Weights of a small sound classifier: width 256.
Rows from block 2, named by matrix and row number. Rows with one number belong to one neuron. Each number is 128 + 24 x the weight over its row's rms, rounded and kept within 0 to 255. All counts start at 0. After the name is the row's rms in percent of the matrix's.
# fc1: second MLP up (model.blocks.2.mlp.fc1.weight, 1024x256), inputs 0-255
# fc2: second MLP down (model.blocks.2.mlp.fc2.weight, 256x1024, transposed), outputs 0-255
fc1.803 104 [142 153 168 129 105 126  89 176 128 137 122 147 144 153 131  89  95 150 130 105 160 135 104 112 126 120  88 131 103 119 119 137 129 116 112  91 146 118 117 131 104  72 101 121 125 165 115  98 138  83 101 138 122 160  86 118 110 120 119 117  98 126 135 132 168  97 124 106 148  98 132 106 129 133  84 161 144 106  77  87 102 134 140 138 173  95  98 118  96 107 155 122 142 110 124 129 137 132 139  91 142 114 120 103  87 118 134 121 143 117 124 113 141 146 154 121 166 120 140  89 134 144 103  90 116 132 113 134  93  87 118 102 142 111 125  98 158 155 129 170 125 175  93 134 100 131 129  62 149 129 122 138 104 165 143 122 117 124 129 141 171 101 147 141  84 135 117 139 158 150 107 128 127 136 115  88 149  88 162 138 135 146 163 134 124 125 148 132 155 160 117  84 151  90 117 101 126 120 127 154 120 142 142 100 143 142 121 138 132  78  94 183 157 112 118 155 141 181 137 124 114 108 121 104 174  87 135 162 170 144 141 156  98 103 125 125 135 115 155 115  89 142 115 119  79  95 100 140  75 108 110 115  87 111 171 143]
fc2.803 095 [127 104 144 163 111 133 125 139 110 178 145  77 131 119 135 141 136 124 134 114 116 115 112 103 159 142 175 106 122 138 125 109 121 145 143  99 133 111 131  97 178 124 124 140 176 117 120 101  87 147 119 143 136 137  87 118 160 116 108 120 116 131 135 159 155 125 111  79 123 139 122 149 149 166  99 127  80  90 159 178 136 117 155 154 105  88 132 123 180  91 105 183 119 109 138 120  61 136  87 172 116 141 141 106 129 144 115 140 111 101 151 101 113 120 158 153 120 123 163 138 120 119  85 175 115 115 118 147 152 126 124  78 119  92 144 161 115  98 102 108 158 158 160 122 162 149 138 119 130  79 118 145 170 129 156  93 164 128 138  94 107 156 100 119 108 118  98 123 157 149 115 144 100 102 109 112 100 162 130 134 125 126 150 148 192 105 118 109 104 145 126 118 135 119 108 119 113 143 113 134  89 117 143 165 111 109 134 121 138  98 111  83 150 139  89  97 200 124 108 119 121 104 125 130 101  92 144 105 152 112 165 133 137 114  82 165 122  86 108 143 125 109 125 116 128 107 135 109 117 147 101 114 131 167 109 123]
fc1.804 102 [136 112 103 113 187 163 100 139 130 164 136 125 144 116 135 111 144  82 156 120 163 109 142 133 108 139 106 129  88 108 163 140 127 151 142 163 140 166 102 126 132 118 149 122 151 147 138 133 127 144 149 133 110 181 140 155  96 143 133 103  97 104 150 128 113 181 126 126 114 166 120 116 181 143 146  95 144 111  92 119 122 139 129 135 136 113 104 106 125 112  98 135 123 128 146 116 126 127 117 102 155  84 189 121 127 159 136 101  82 133 157 145  66 136 148 143 130 159 115 125 166 152 121 148 168 139  83 141  69 165 113 102 121  91 139 105 137  98  97 133 116 138  59 149 152  63 115 104 118 109 149 115 118 156 170 132  64 143 123 131 111 148 142 112 103 153 142 136 131 101  91 123 135 152 145 127 147 133 124 101 118 151 143 125 119 138 165 106 130 141  99  82 158  52  72 133 126 138 133 125 121 120 120 125 120 148 139 157 109 138 148 113 139 147  86 122 153 113 137 131 119 108 158 101  82 115 128 114 150 111 135 123  99 132 127 104 102  95 108 132 159  87 146 127  68 163 127 130 131 133 120 155 145 137 131 126]
fc2.804 108 [150 146 153 179 175 134 122  85 133 115 130 121 121  85 185 130 159  63 143 132 138 155 102  91 100  89 108 135  92  96 161 123 164 147 132  95 118 129 134 125 129  98  98 150 107 128 108 148 121 159 145 142 119 115 138 144 172 118 141 124 101 158 122  95 158 119 109 126 121 147 119 147 128 137 115 113 141  89  82 115 140 128 104 147 117 129 143 109 127 110 101  97 128 170 128 170 156 126 178 121 104  96 188 131 107 104 131 130 162 143 144  96 144 108 132 107 110 113 153 134  92 118 144 127 131 157 119 131 117 114 146 150 135 102 122  82  92 125 127 149 120 152 118 177 117 154 125 122 152 139 149 129 129 108 165 139 132 116 135  94 117 130 164 126 113 112 160  77 145  81  91 137 143 122 141 167 125  65 128 132 125  84  93 157 132 142 114 122 107 101  74 135 142  93 162 122 148 126 167  95 150 166 113  93 126  65 101 107 145 160 102 118 114 116 130 142 140 104 114 110 133 116 125 113  96 129 106 126  98 129 162 133 142 146 127 144 137 143 123 154 164  63 166 180 131 131 106 108 135 126 147 147 160 156 120 130]
fc1.805 105 [127 158 117 120 120 142 100 105 141 180 101 121 149 139 146 133 119 144 138 118 129  89 130  96  85 134  85  95 140 151 132 165 111 163 128 136 116 123 107 132 115  55 127 171 135 149 136 115  80  96 135 124 118 129 144 151 110 155  94 132 149 125 145 111 156 122 137 146 161  94  90 100 123  86 133 122 111  88 115 176  83 117 110 128 127 116 146 124  99 140 119 137  97 110 135 122 114 117 109  95 167 139 144 132 144  73 157 138 148 106 141  82  90 119 121 102 117 111 122 108 116 149 127 118 150 113 158 122 150 153 147 145  74 128 123 131 142 162 157 109  95 186 129 159 103 160 125 124 163 120  98 144 134 132  90 138  76 127 143 128 125 122 100 112 183 128  97 174 147 150 121  80 121 124 117 132  82 109 119 138 114 100 116 119  70  96  98 113 156 117 160 142 132 147 110 130 121 130  95 148 113 136 116 144 129 142 134 194 134 156 146 113 134 128 148 109 133 148 143 163 149 150 125  98 122 175 126 163  91 145 127 123 141 132 111 115 197 117 113 118 116 102 136  80 111 159  78 143 150 115 131 150  97 161 138 145]
fc2.805 101 [108 147 128 143 155 155 124 137 136 118 129 158 135 124 128 123 164 117 150 149 133  80 124 131 122 168 163 103 156 140 105 117 118 149 106 147  86 134 106 125 100 113  95 118 108  94 125  73 124 140 145 128 144 137  84 102  91 134 138 150  99 143 141 176 108 114 103 107 161 149 131 139 161 118 151 157 131 140 122 129  91 147 137 130 138 138 161 157 153  98  96 120 148  73 125 132 118 118 161 104 105 111  88 134 158 127  96 114 116 112  96  90 132 147 114 140 112 109 167 109 143 138 102 126 143 104 127  81 120 130 158 149 123 143  95 130 152 147  66 109 157 146 100 144 182  74 161 123 158 116  96 153 117 151  86 109 137  94 142 120  98 106 142 164 127 141  98 101 172 148 133 108 124 149 120 165 173 134  96 128 165 109 117 146 117 164 123  85  98  90 100 166 153 159 119 136 148 144 151 114 121 119 159 124  99 116 112 153  98 125  97 132  94  94  88  93 117 138  88 108 135 105 151 112 138 121  80 151 143 106 139 135 145 178 110 169 150 161 129 128 111 137 152  99 146 110 154 106 111 141 170 110 126 169 130 101]
fc1.806 106 [123 151 132 122 107 122 137 124 146 174 141 110 144  99 132 127 122 115 151 117  87 162 158 129 119 120 130 134 157 107 143 121 116 150  85 140 115 133 129  98  95 125 127 144 161 149 147 126 138 126 113 156 117  77  81 135 122 111 137 109  93 129 156 152  91 116 142 100 114 128 148  87 124 159 105 119 124 109 148 134 137 135 111 108  52 102 129  97 119  96 150 174  95 141 120  89 120 108 122 103 131 174 123 122 120 137 110 147  99 120 126 110  77 125 155 163 146 164 130 116 138 149 103  89  72 156 122 143 144 138 101 121 120  99 116 121 120 127 152 122 126 131 105  92 117 117 127 152 106 128 109 172 147 135 159 122 151  99 140 138 168  74 125 126 116 172 126 146 174 130  92 133  92 103 158 149 165 109 110 120  88 118  97  98 139 148 152 125 155  79  77 163 172 108 163  87 166  83 144 108 128 134 155 102 127 143  96 178 102 126 116 124 145 120 101 101 124 162 148 149 116 143 115 159 157 120 128 141 167 142 137 124 146 127 135  84 124 124 159 106 174 102 152 136  99 126 145 195 120 125 144  85 108 145 140 151]
fc2.806 098 [125 124 131 161 113 122 115 111 143 138 119 124  44 156 126 138 106 123 131 148 137 139  97 134 147  95 153  92 177  90 108 147 142 117  97 130 123 125  66 139 133 173 115 151 139 114 105  81 139  99 109 128 169 148 133 119 142 107 136  63 127 128 152 112 149  98 117  81 133 128  91 102 120 121 112  96 129 160 113 135 133 145 164 160 110 116 124 175 110  82 113 114 149 106 115 151 103  99 150 121  85  93 143 140 135  85 116 105 127 149 110 139 153 116 143 175 112 148 101 131 139 155 100 112 146 139 137 125 132 125 129 113 121 142 107 107 140 132 144 122 147 131 137 132 144 117 168 127 123  98 136 111 199 130 176 122 124  98 136 141 110 144 142 122 127 160 161 111 133 142 159 152 129 146  86 120  75 144  76 104 157 136 123  91 133 133 134 126 158 126 108 136 137 139 154 167 144 141 130 131 142 130  97 128 117 146 154 105 132 132 134  87 154 148  87 156 135 108 108 120 101  95 190 119 109 159  94 117 164 118 105  70 133 104 135 123 148 144 132 138 128  97  56 122 164  87  87 128 119 166 125 131 113 114 100 103]
fc1.807 105 [ 98 121 112 149 134 104 196  82 101 133 144 121 129 142 158 144  87 129  97 108 140 123 118 151  99 108 114 156 135 115 111 141 102 137  93  92 119 148 139 113 116 129 155 164 155  94 154 123 126 123 160 118 122 129 108 110 125 134 121 125 134 116 168 115 126 116 111 143 178 129 127  63 131 166 133 155 162 151  80 119 149 134 117 113 113 177 118  95 139 100 157 119 136 118 147 124 150 141 109  96 147 152 183 137 169 112 126 153  95  91  69 118 137 160 127 109 141 111  92  89 178 139 120 108 107 143 139 113 154  93 159 124 138 154 120 143 151  96  88 112 126 123 106 148 129 124 116  97 139 171 108 173 160 103 155 118 128 115 112 116 132 101 110 102 163 114 119 114 121 124 161 125 152 102 108 142 153 127 147  96 145 131 147 156 145 135 148 119 142 112 161 119 156 135 136 143 120 158 155 145 108 137 143 105 122 100 128 124 161 104 135 120 139  95  65 109 125 137 146 105 125 113  80  86 146 130 122 166 155 129 126 175 147 138  83  92 122 126 146 135 106  64 155 133 166 115 112 150  81  95 159 117 109 132 185 104]
fc2.807 098 [112 148  84 117 133 169 131 154 127 127 122 107 170 121 120 128 131  91 149 137 129 171 114 117 101 139 138 128  98 157 158 158 153  99 145  89  69 126  98  80 125 131 147  77 137 160 120 129 118 121 119 112 133 136 153 115 168  97 132 129 136 169 107 112 134 128 118 111 137 110 124 126 142 121 125  94 140 137  92 105 103 117 101 165 127 140 100 138 166 140 107 186 149 145 129 153  93 162 128 104 165 145 122  91 135 113 155 126  81 166 116  90 160 108 101 157 161 107 123 140 116 124 155 143 108 144 130 113  98 136 148 152  90 119 149 128  96 140 137 173 137 134 134 138 106 133  87 103 137 117 125 152 153 145 104 162 157 135 119 127  83 102 103  71  92 115 118 129 117  90 117 144 101 136 178 118 146 156 144 131  98 124 152 112 125 128 147 151 150 137 177 131 118 100 162  98 138 133 140 117 149 164 150  95 121 125 133 104 107  94 151 141 116 100 147 133 156 128 147 130 112 117 165 141  76 188 107 127 155  71 128 139 121 129 129 110 113 134 149 113 118 124  77 181 129 151 128  99 189 121 169 156  78 141 124 127]
fc1.808 097 [130 191 122 129 121 161 160 107 131 143 141 173  95 120 125  79 140 113 123 117 160 171 183 179 146 172  93  87 153 174 131 117 134 131 109 112 106  94  78 137 160 161 135  91 146  97 133 146 141 126 132 129 106 150 135 100 127 151 108 160 171 130 104 138 147 145 113 132 163  93 102 115 166 146 115 161 113 131 103 141 108 108 101  70 161  86 125 137 100 127 142 128 120 110 164 103 164 140 151 100 134 139 137 102 166 133 132 126 151 147 130 153 137 106 127 167 123 126 138 145 118 150 124  93 136 133 149 136 105 139 108 112 122 142 106 109 112 117 120 146  91 125 118 102 173 101 112 101 132 134 134 103 108 166 120 140  97 133 106 105 119 118 130 162 135 124 120 135  88 172 115 104 104 158 157 151 122 119 121 117 108 117 139 176 138 138 126 147 113 140 142  85 137 117  94 103 170  95 185 135 122 109 144  87 108 152 102 170 131 127 134 123 104 152 152 105 138 127  93 139 114 128 144 135 153 101  71  73 163 171 125  86  98 121 124 177  80 149 129 129 129 104 107 136 101 134 116 155 117 137 150 133 112 124  92 129]
fc2.808 105 [147 138 109 158 131 104 125 156 135 119 149 137 104 165 150 130 152 154  77 129 123 151 113 151 119 145 146  95 137 141 168 140 112  91 116 101 142 164 136 132 131 134 150  94  94 163 139 156 154 109 122 124 103 103  62 119 123 125 123 178 103 104 114  94 171  62 140 139 193 143  80 142 173 135 130 158 104 120 123  84 121 119 134 145 110 162  98 147 133 120 104 128 122 178 128 119 115 155 124 135 166 126 135 103 152  98  93  95 118 123 124 130 113 102 118 105 194 113 151 124 104  77 107 113 145 126 114 101 137 115 170 155 137 138 148 131  75 191 155 120 125 161 170  91 123 122 199 121  98 127 137 120 129 142 134 145 119 119 121 127 117 117 105 145 115 131 162  96 120 107 102 119 110 100  98 121 137 135 142  91 128 133 142 156 105 148 147 120  72 135 148 135 103 112 135 122 137 106 122 143 155 135 140 104  97 105 152 139  95 127 111 115 141 114 127 124 173 104 113 159 126 126 162 119 110 131 113 137 153 106 135  68 154 161 126 182 121 157 115 104 132 128 110 139 119 141 137 139 138 183 101 139 114 146 107  97]