config.toml
mlp_ratio = 4
fused_qkv = true
qk_norm = false
layers = 8
width = 256
warmup_steps = 760
Rows from block 5 of a small sound classifier, named by matrix and row number. Rows with one number belong to one neuron. Each number is 128 + 24 x the weight over its row's rms, rounded and kept within 0 to 255. All counts start at 0. Numbers have three digits each.
After each neuron's rows are labels from the 100 clips, of 14848, where the neuron reaches its highest value: "strongest on" is what is common among them. Only what is clearly more common there than usual is listed. The data: short read English sentences (LibriTTS-R).
# fc1: first MLP up (model.blocks.5.ff1.fc1.weight, 1024x256), inputs 52-103
# fc2: first MLP down (model.blocks.5.ff1.fc2.weight, 256x1024, transposed), outputs 52-103

fc1.517:128147100138125125115152109114139165064080144130160078126122135109149120119138103130150161067129119112088126141154101147146099138153115146114099096142137141
fc2.517:123093144144152078160160125128145125098150123183138118109112140187124101125107171123155131120141136125148114104107131127113100107153153149108145167138142114
strongest on: voice: female

fc1.171:122156104124140095133112117140092142152146146113177183138139141167135128089109150091141127171114102095152156151154113107113118104101145128138120148159136154
fc2.171:183126136142108153131103161165142106144116149135096147131156149127130137157138165114120127130158129170157152104130161115103144103105100115098139150132098071
strongest on: voice: female

fc1.111:177150161131094147128120157103132115141120135157107101086097131157113123091120096131110123075130122147122121131159143157143157130108139057168077141117187099
fc2.111:164141144128146155094133111119144130153150089165083129165140153148119106105089112109066114117107109133092151106118158087113171105104112163152138146135118121
strongest on: voice: female

fc1.739:119113155142120138104091139097126128147117109127096120153122160092143151104133109097097112115160111152135120155163151117103175117120157131134107113141071101
fc2.739:124117123142148125171125151118150149069128121107077118114139118103138132124141108157102132125099171132161132157131125141139108162106108161142082118170124063
strongest on: voice: female

fc1.21:085171093147154045149141133082075120177143099127122162078125120138107116152129097173159150141148121140133137134127131135130144104129102159170096119115174140
fc2.21:103141141155176074148108126141122113124140151126109135134110097113127113103087091131118110083122105144114155119169135144134142119144121140121163126119164104
strongest on: voice: female

fc1.723:121117124101109148105120150135117096123107110123124144100100104131139145138140146120132132103126186132071079129131108128110076147066109145117099109103107133
fc2.723:120120070119109074103124156131152131111132143174134132131156165119140152131137135113140131169139152153096140125172113176102102135093149122146149138098111130
strongest on: voice: female

fc1.259:164148124172133116138094093181157142128125115100118074118141126126159136120119173142164135126135121128074133165127129154100090088173128153117102163102135145
fc2.259:125136083124085136164128110138136136117153107133120134128128118137133118138112172137165115091101108105156165131148082137131158116119144155166104111096115119
strongest on: voice: female

fc1.536:153108162138107162151124112161125114109112137130109161099146157123071134076124095143124148120104128161151146178124170151161168138142135122117098114111118166
fc2.536:118098065143118070144132143128117134123126122148155123119096115180153132129123102085161135152141121152148121106118120149149144097089141134118107151129159151
strongest on: voice: female

fc1.594:147156154134112106141163161145118127179148149117153122117121140075097175079120143133153147110134150122138153161144130133102119172148141184131116137180120129
fc2.594:118137147145066148124094181075114142168159130153166119138106147148141110089127102162155134130119100097135116115141126147158161102148072077154135154101118129
strongest on: voice: male

fc1.718:138123105117156155120110097113109127104183138127130091143153098122159160118147099081097097136140142187121160119181111118113131094144177129086112123147100143
fc2.718:131121175129133097103127176147125146129115127148093168102151150137113132129108116115153110157166157115098136168156137144154143174108127105085134161082169172
strongest on: voice: female

fc1.105:114171151086125141102128102122114116095129173107099139132088111109098102152136152141104119140141143130159131138063105141116157129142102152146109123098122128
fc2.105:170126138123100134090077143130084150151164114174119123118122091165110115131103118115072125109104094159112145096135137132148149151128113130142110125156100143
strongest on: voice: female

fc1.229:148148085193109090159109143170134133136108153159123120153117126109134143133151110141103164109076121130148134157121147132164139103142154123139113138131126149
fc2.229:089090125123125142151162111115087126148138139086161137157139116099124161125161117108132129129105139119206151153121110107107115140094143103130126134139148148
strongest on: voice: female

fc1.610:139118153115099073152083087123138121126141107148146172145105143139119167147151117121129144115105125124097130127089155124160079124104119124041109131143089136
fc2.610:100103144081158153102120141114122126124104120117161113166122112128088120121101161138145155143107165126123113135133118140122153136068159141125142160127122152
strongest on: voice: female

fc1.615:108138133121087143117106127083128157166136091195145099121143125111118095125142155136121099120248109117134112157124166166136149090082151093137103113163139123
fc2.615:163166147110188147124136147136142130157084089168117127110115152077132142107147099120126106159108095113131118120143139119119148129101151154118123094098153093
strongest on: voice: female

fc1.524:133115122087130170162173146142133128117105134156114089115132138112116149177122151104133123110127085170113085142147145091107156096165108134096099133109140168
fc2.524:105098125149124080127135125073109075123154140128133139149138099121135155125132155158147107094143124153139131150116126107123134099108119150131173074099136155
strongest on: voice: female

fc1.142:120129180115150129118153073189129148142117144122148123157168123145137091116123110091127123152114148113062131154143152136134133099168167061099096187165135101
fc2.142:147156118143144124098099120092158109062136106133141139143106168118124138148119100102101115159163099115123119109146153165169156127091127148122158148100132171
strongest on: voice: male

fc1.351:168153120119103161131126126110119105143145155123144132167155142117082151118159085108128214104149122141126156122130126142131133117120133107140115124134098126
fc2.351:165165142145114089154125125138102141154121153111126122141139094131141149144183117145139125131141123153138153110100122127138129132120149096155107133086119142
strongest on: voice: female

fc1.410:154117106162158144194166105091060129137120127135112140115135146113102130164130123101140089125134112103106150120149155146140100098176149135159104152109133105
fc2.410:131138132108119181098147138103109107121108099116145088140130117181111126160113106091094155156195105148079177143141143108098136103096098142146154177127127131
strongest on: voice: male

fc1.741:107162121039142124142135134115101107133117111106117125102134119152125114147128105130123114079138162114077153125131137128137143129127126143118102145117125146
fc2.741:102128126151112158164151146187137149073121135087145135137171116174109109139134120185134133111135120113151103086116128106140114134124190149088118151133080155
strongest on: voice: female

fc1.765:149106171100124150135104124114124131095118087139142102153115118143150135079093138130141141156091087131131109161103144122146105080148126193108116151133116107
fc2.765:160140138115145189117133105140111100091158130156161125119137115109160149185152122134109137132104147127136118125118115140154153088146143070129131081153148128
strongest on: voice: female

fc1.27:107107124102135115111104133118087086108130156169143147187147102118151131130093135148139093151127119120134129122146116046152143149120126137122118134158110129
fc2.27:110151130154131154123103142143134143104134142153159102082081139115128153124154131095137139154112115087129136155118125127118110119133155182143119098124101161
strongest on: voice: female

fc1.405:110110101126096138095103150107103094119132124079188140156095087146133177140110140113088096111117096113137133106131114140090079097141139157103108154157121152
fc2.405:075095175134187146148108102144126153105115147165174144129149123088101136127097100136126147120096103116110103150119157075120124113152132107111137125142123187
strongest on: voice: male

fc1.758:140148146130140101151154160124135152138168154128103143147131137101150152158088130092119151139145133171115126157123154106104139138082081154111078077138130120
fc2.758:113098122138125131112083161141127145111133112089158081101135070128112134101130114129151131090134141135115135166111082094132158143132136116075100078158115118
strongest on: voice: female

fc1.574:135135125173128130103185112113145129142130119151125127127122125114134104166104122158093150099133098106168158138089132086108139111105129130145108141110091156
fc2.574:162099157095131145118112177105102161160083121109105103135144165129154127102109115153135124117151088099166168141137130136102139124119091121120110072126132116
strongest on: voice: female

fc1.145:101117092114117083130118121116130133161153123144145161146135122154125130114124132173170126170124103129181132096152144120152133119149194131058117138119125114
fc2.145:146155141106141109125154155100124168117127145090138146120155093139146138140103121124112087107133151202147126115109130120156140127144127168162147132138136171
strongest on: voice: female

fc1.595:118129117121147150172068106096140121109168123137077139153134073154109111157162139089178089170102123119116118124158105143132169133089150148110121120117111106
fc2.595:140114146140113126173136133114145190127132104118149104113129137150085114108110165149118155142130140106126115137188117192167129124105116140128144136145096132
strongest on: voice: female

fc1.330:164135117144106120089143134114118154134133143126137123129085082162123170139140140120071098137143107164096079108193100167113134118135115111154102174113118075
fc2.330:142156160108105112166157119109140100112133147136160142111109119133142120133121160093139148180153147123103153153160109091102147102128113133166177117142110087
strongest on: voice: female

fc1.652:094152132073159176133175133128088152103080152150073147116145192132137098122099130120083122116137112126154098156124128151118115136120105152108115101117152132
fc2.652:153102138100133173131161169114075111139125157137085180092133149129150113139119113093122113168106140147116126120112161139161098114164143081142145129135098103
strongest on: voice: female

fc1.39:170100138123150125114159136102146125134117101114138141135153142117133140163145131107108131135167137083141098176147157132103109121134114092136111147089127134
fc2.39:133107136129144146122123166166115150122167089114165110140133142142182165132147117145132118166115144134134134104118074112084155095107130114138110160134093139
strongest on: voice: female

fc1.475:145120105067122141108154116121147143161134099105154146103150114140126121111096093116133139178100114137099124158137127155123082136109115166141110164107125106
fc2.475:133169146142106130103171111137097143136139134147125129197141086140120132138066121092132119105155129141155175082159147099124138147133082169169076154108124102
strongest on: voice: female

fc1.146:207135125107143138127119153111136143125088172160126144099120142120133111072152112101137123138130100117160099130140142097141114110108091139123115142110096105
fc2.146:130128104112159096165127133105131145121143095115118123121149122099145103141087177143088111127138140159096098141126105089097166143189097130101158141143125138
strongest on: voice: female

fc1.479:151132177132150128164082104116125104076081131132147136101138144126116149107100130143158125138106132116140142145128180133133103145137104116122115116092136106
fc2.479:063117121130112094117093122135093185080131149119121093136163064079110133085115157128115143109115180128102128148094096133093098122109117179132153136107152146
strongest on: voice: female

fc1.54:198119154120134069116147120127164092090129118132144165123119094120134164126128119148088114089131136130083122134141094104110154142135152159112125140117117147
fc2.54:113091083106115155124124136161137124111110150096102134142136125132088114104190136144110161118128162112122101180120087102141131118135169078135115144093120112
strongest on: voice: female

fc1.580:140142088101111184144124122130144092104098134106100138140107147121173135143167121079127138140078158143117165139067133113161116121101142121167099121136101113
fc2.580:138143141128153097130113113120103142127131093107109141115114101152153132116131111135137136123122147140084118172124194160120133114138149098145120134119153119
strongest on: voice: female

fc1.645:159110143107099160176156142099137143111131118123131122144131136169139102128138116123098149142102128142127123101151088176147153090177123092147089129176154151
fc2.645:118124106125196060134157091087144184124157115121116130106132162144129111091075137103134124169093136116127153144112120143135160133129106136116151113085143113
strongest on: voice: female

fc1.619:163157109107134165150110141159149139118140156120154123098139086101140114125126125151087147097094156106140161086182137103103121122099136114133110122126132099
fc2.619:125105087124100166136149190089079126105089084138094139126171112103076135168088105147175143163095127116103121144104114082103106144131158107118115123114136164
strongest on: voice: female

fc1.714:145149102146126119117148084170110096128156184129145137126095162182080136116094129105109135115114123134117139095146133144162112131119165146113120107139097131
fc2.714:164154131149113088095121153130124077122117106114148123124152130110111145151099122123116128129179092143138108119138098089146157102089112103096110095153161112
strongest on: voice: female

fc1.41:094077118149161087140110145115136131123109166185077108155156110128132144088093091138099122149113131125115122179139120146189109115122156120158113135109114086
fc2.41:126167092094095146105151141125119122188145129157144115134125145067125132120101111173123116118112157143142110168147159119105130102104148183104123156123123123
strongest on: voice: female

fc1.622:116155110109151132096111125144140143140137113105094142156166080124114158125111122151150114070131097151140108115174144112098177124117119152107079144114109115
fc2.622:143157107141103134121120108130142163156087143107169149143140108156160116130134132113128133084084166109139123129158176128118108140128109124107140106129109134
strongest on: voice: female

fc1.752:121153097104131127141123130140146137105110118132132154143077124129140140175102144144092143108115074137105127131092160149143151098120119115164100130105146155
fc2.752:127114123129114167138133158126175134177112130141135142137135115118099181085136097133115112107116151161150152135146178103161119167091109122113148143121115138
strongest on: voice: female

fc1.457:110136146155130146109138129152142157119105138120149153158122153122086103178102133143114123148140144128163173155134113132142179151096134091103112156125147120
fc2.457:155143173171104136138178143167199112106141135159144153114125131124088130115086121121121080193098140140154104133145093130097188119116095129123144108099125153
strongest on: voice: female

fc1.91:161127101135157124124173147125129097122129125120134114135141184147117140088142098146144120143169169124123138148153087061134140147145089154129080147146100111
fc2.91:159106113084113149136099142121161148140105122180090118148115091136117119163191124137129120169137131166095152126137155115146140139107136112140128133128118134
strongest on: voice: female

fc1.231:132113155147106136067117135110163155143147132116160148098133106130173150160080129140166129122127073150095136110172160133116133126134156150100116118119112127
fc2.231:089102164137081109145167121148127151155076142075136132111173111117176140215121117097139099135124097118147101123121098111164115125122110153105166158070176124
strongest on: voice: female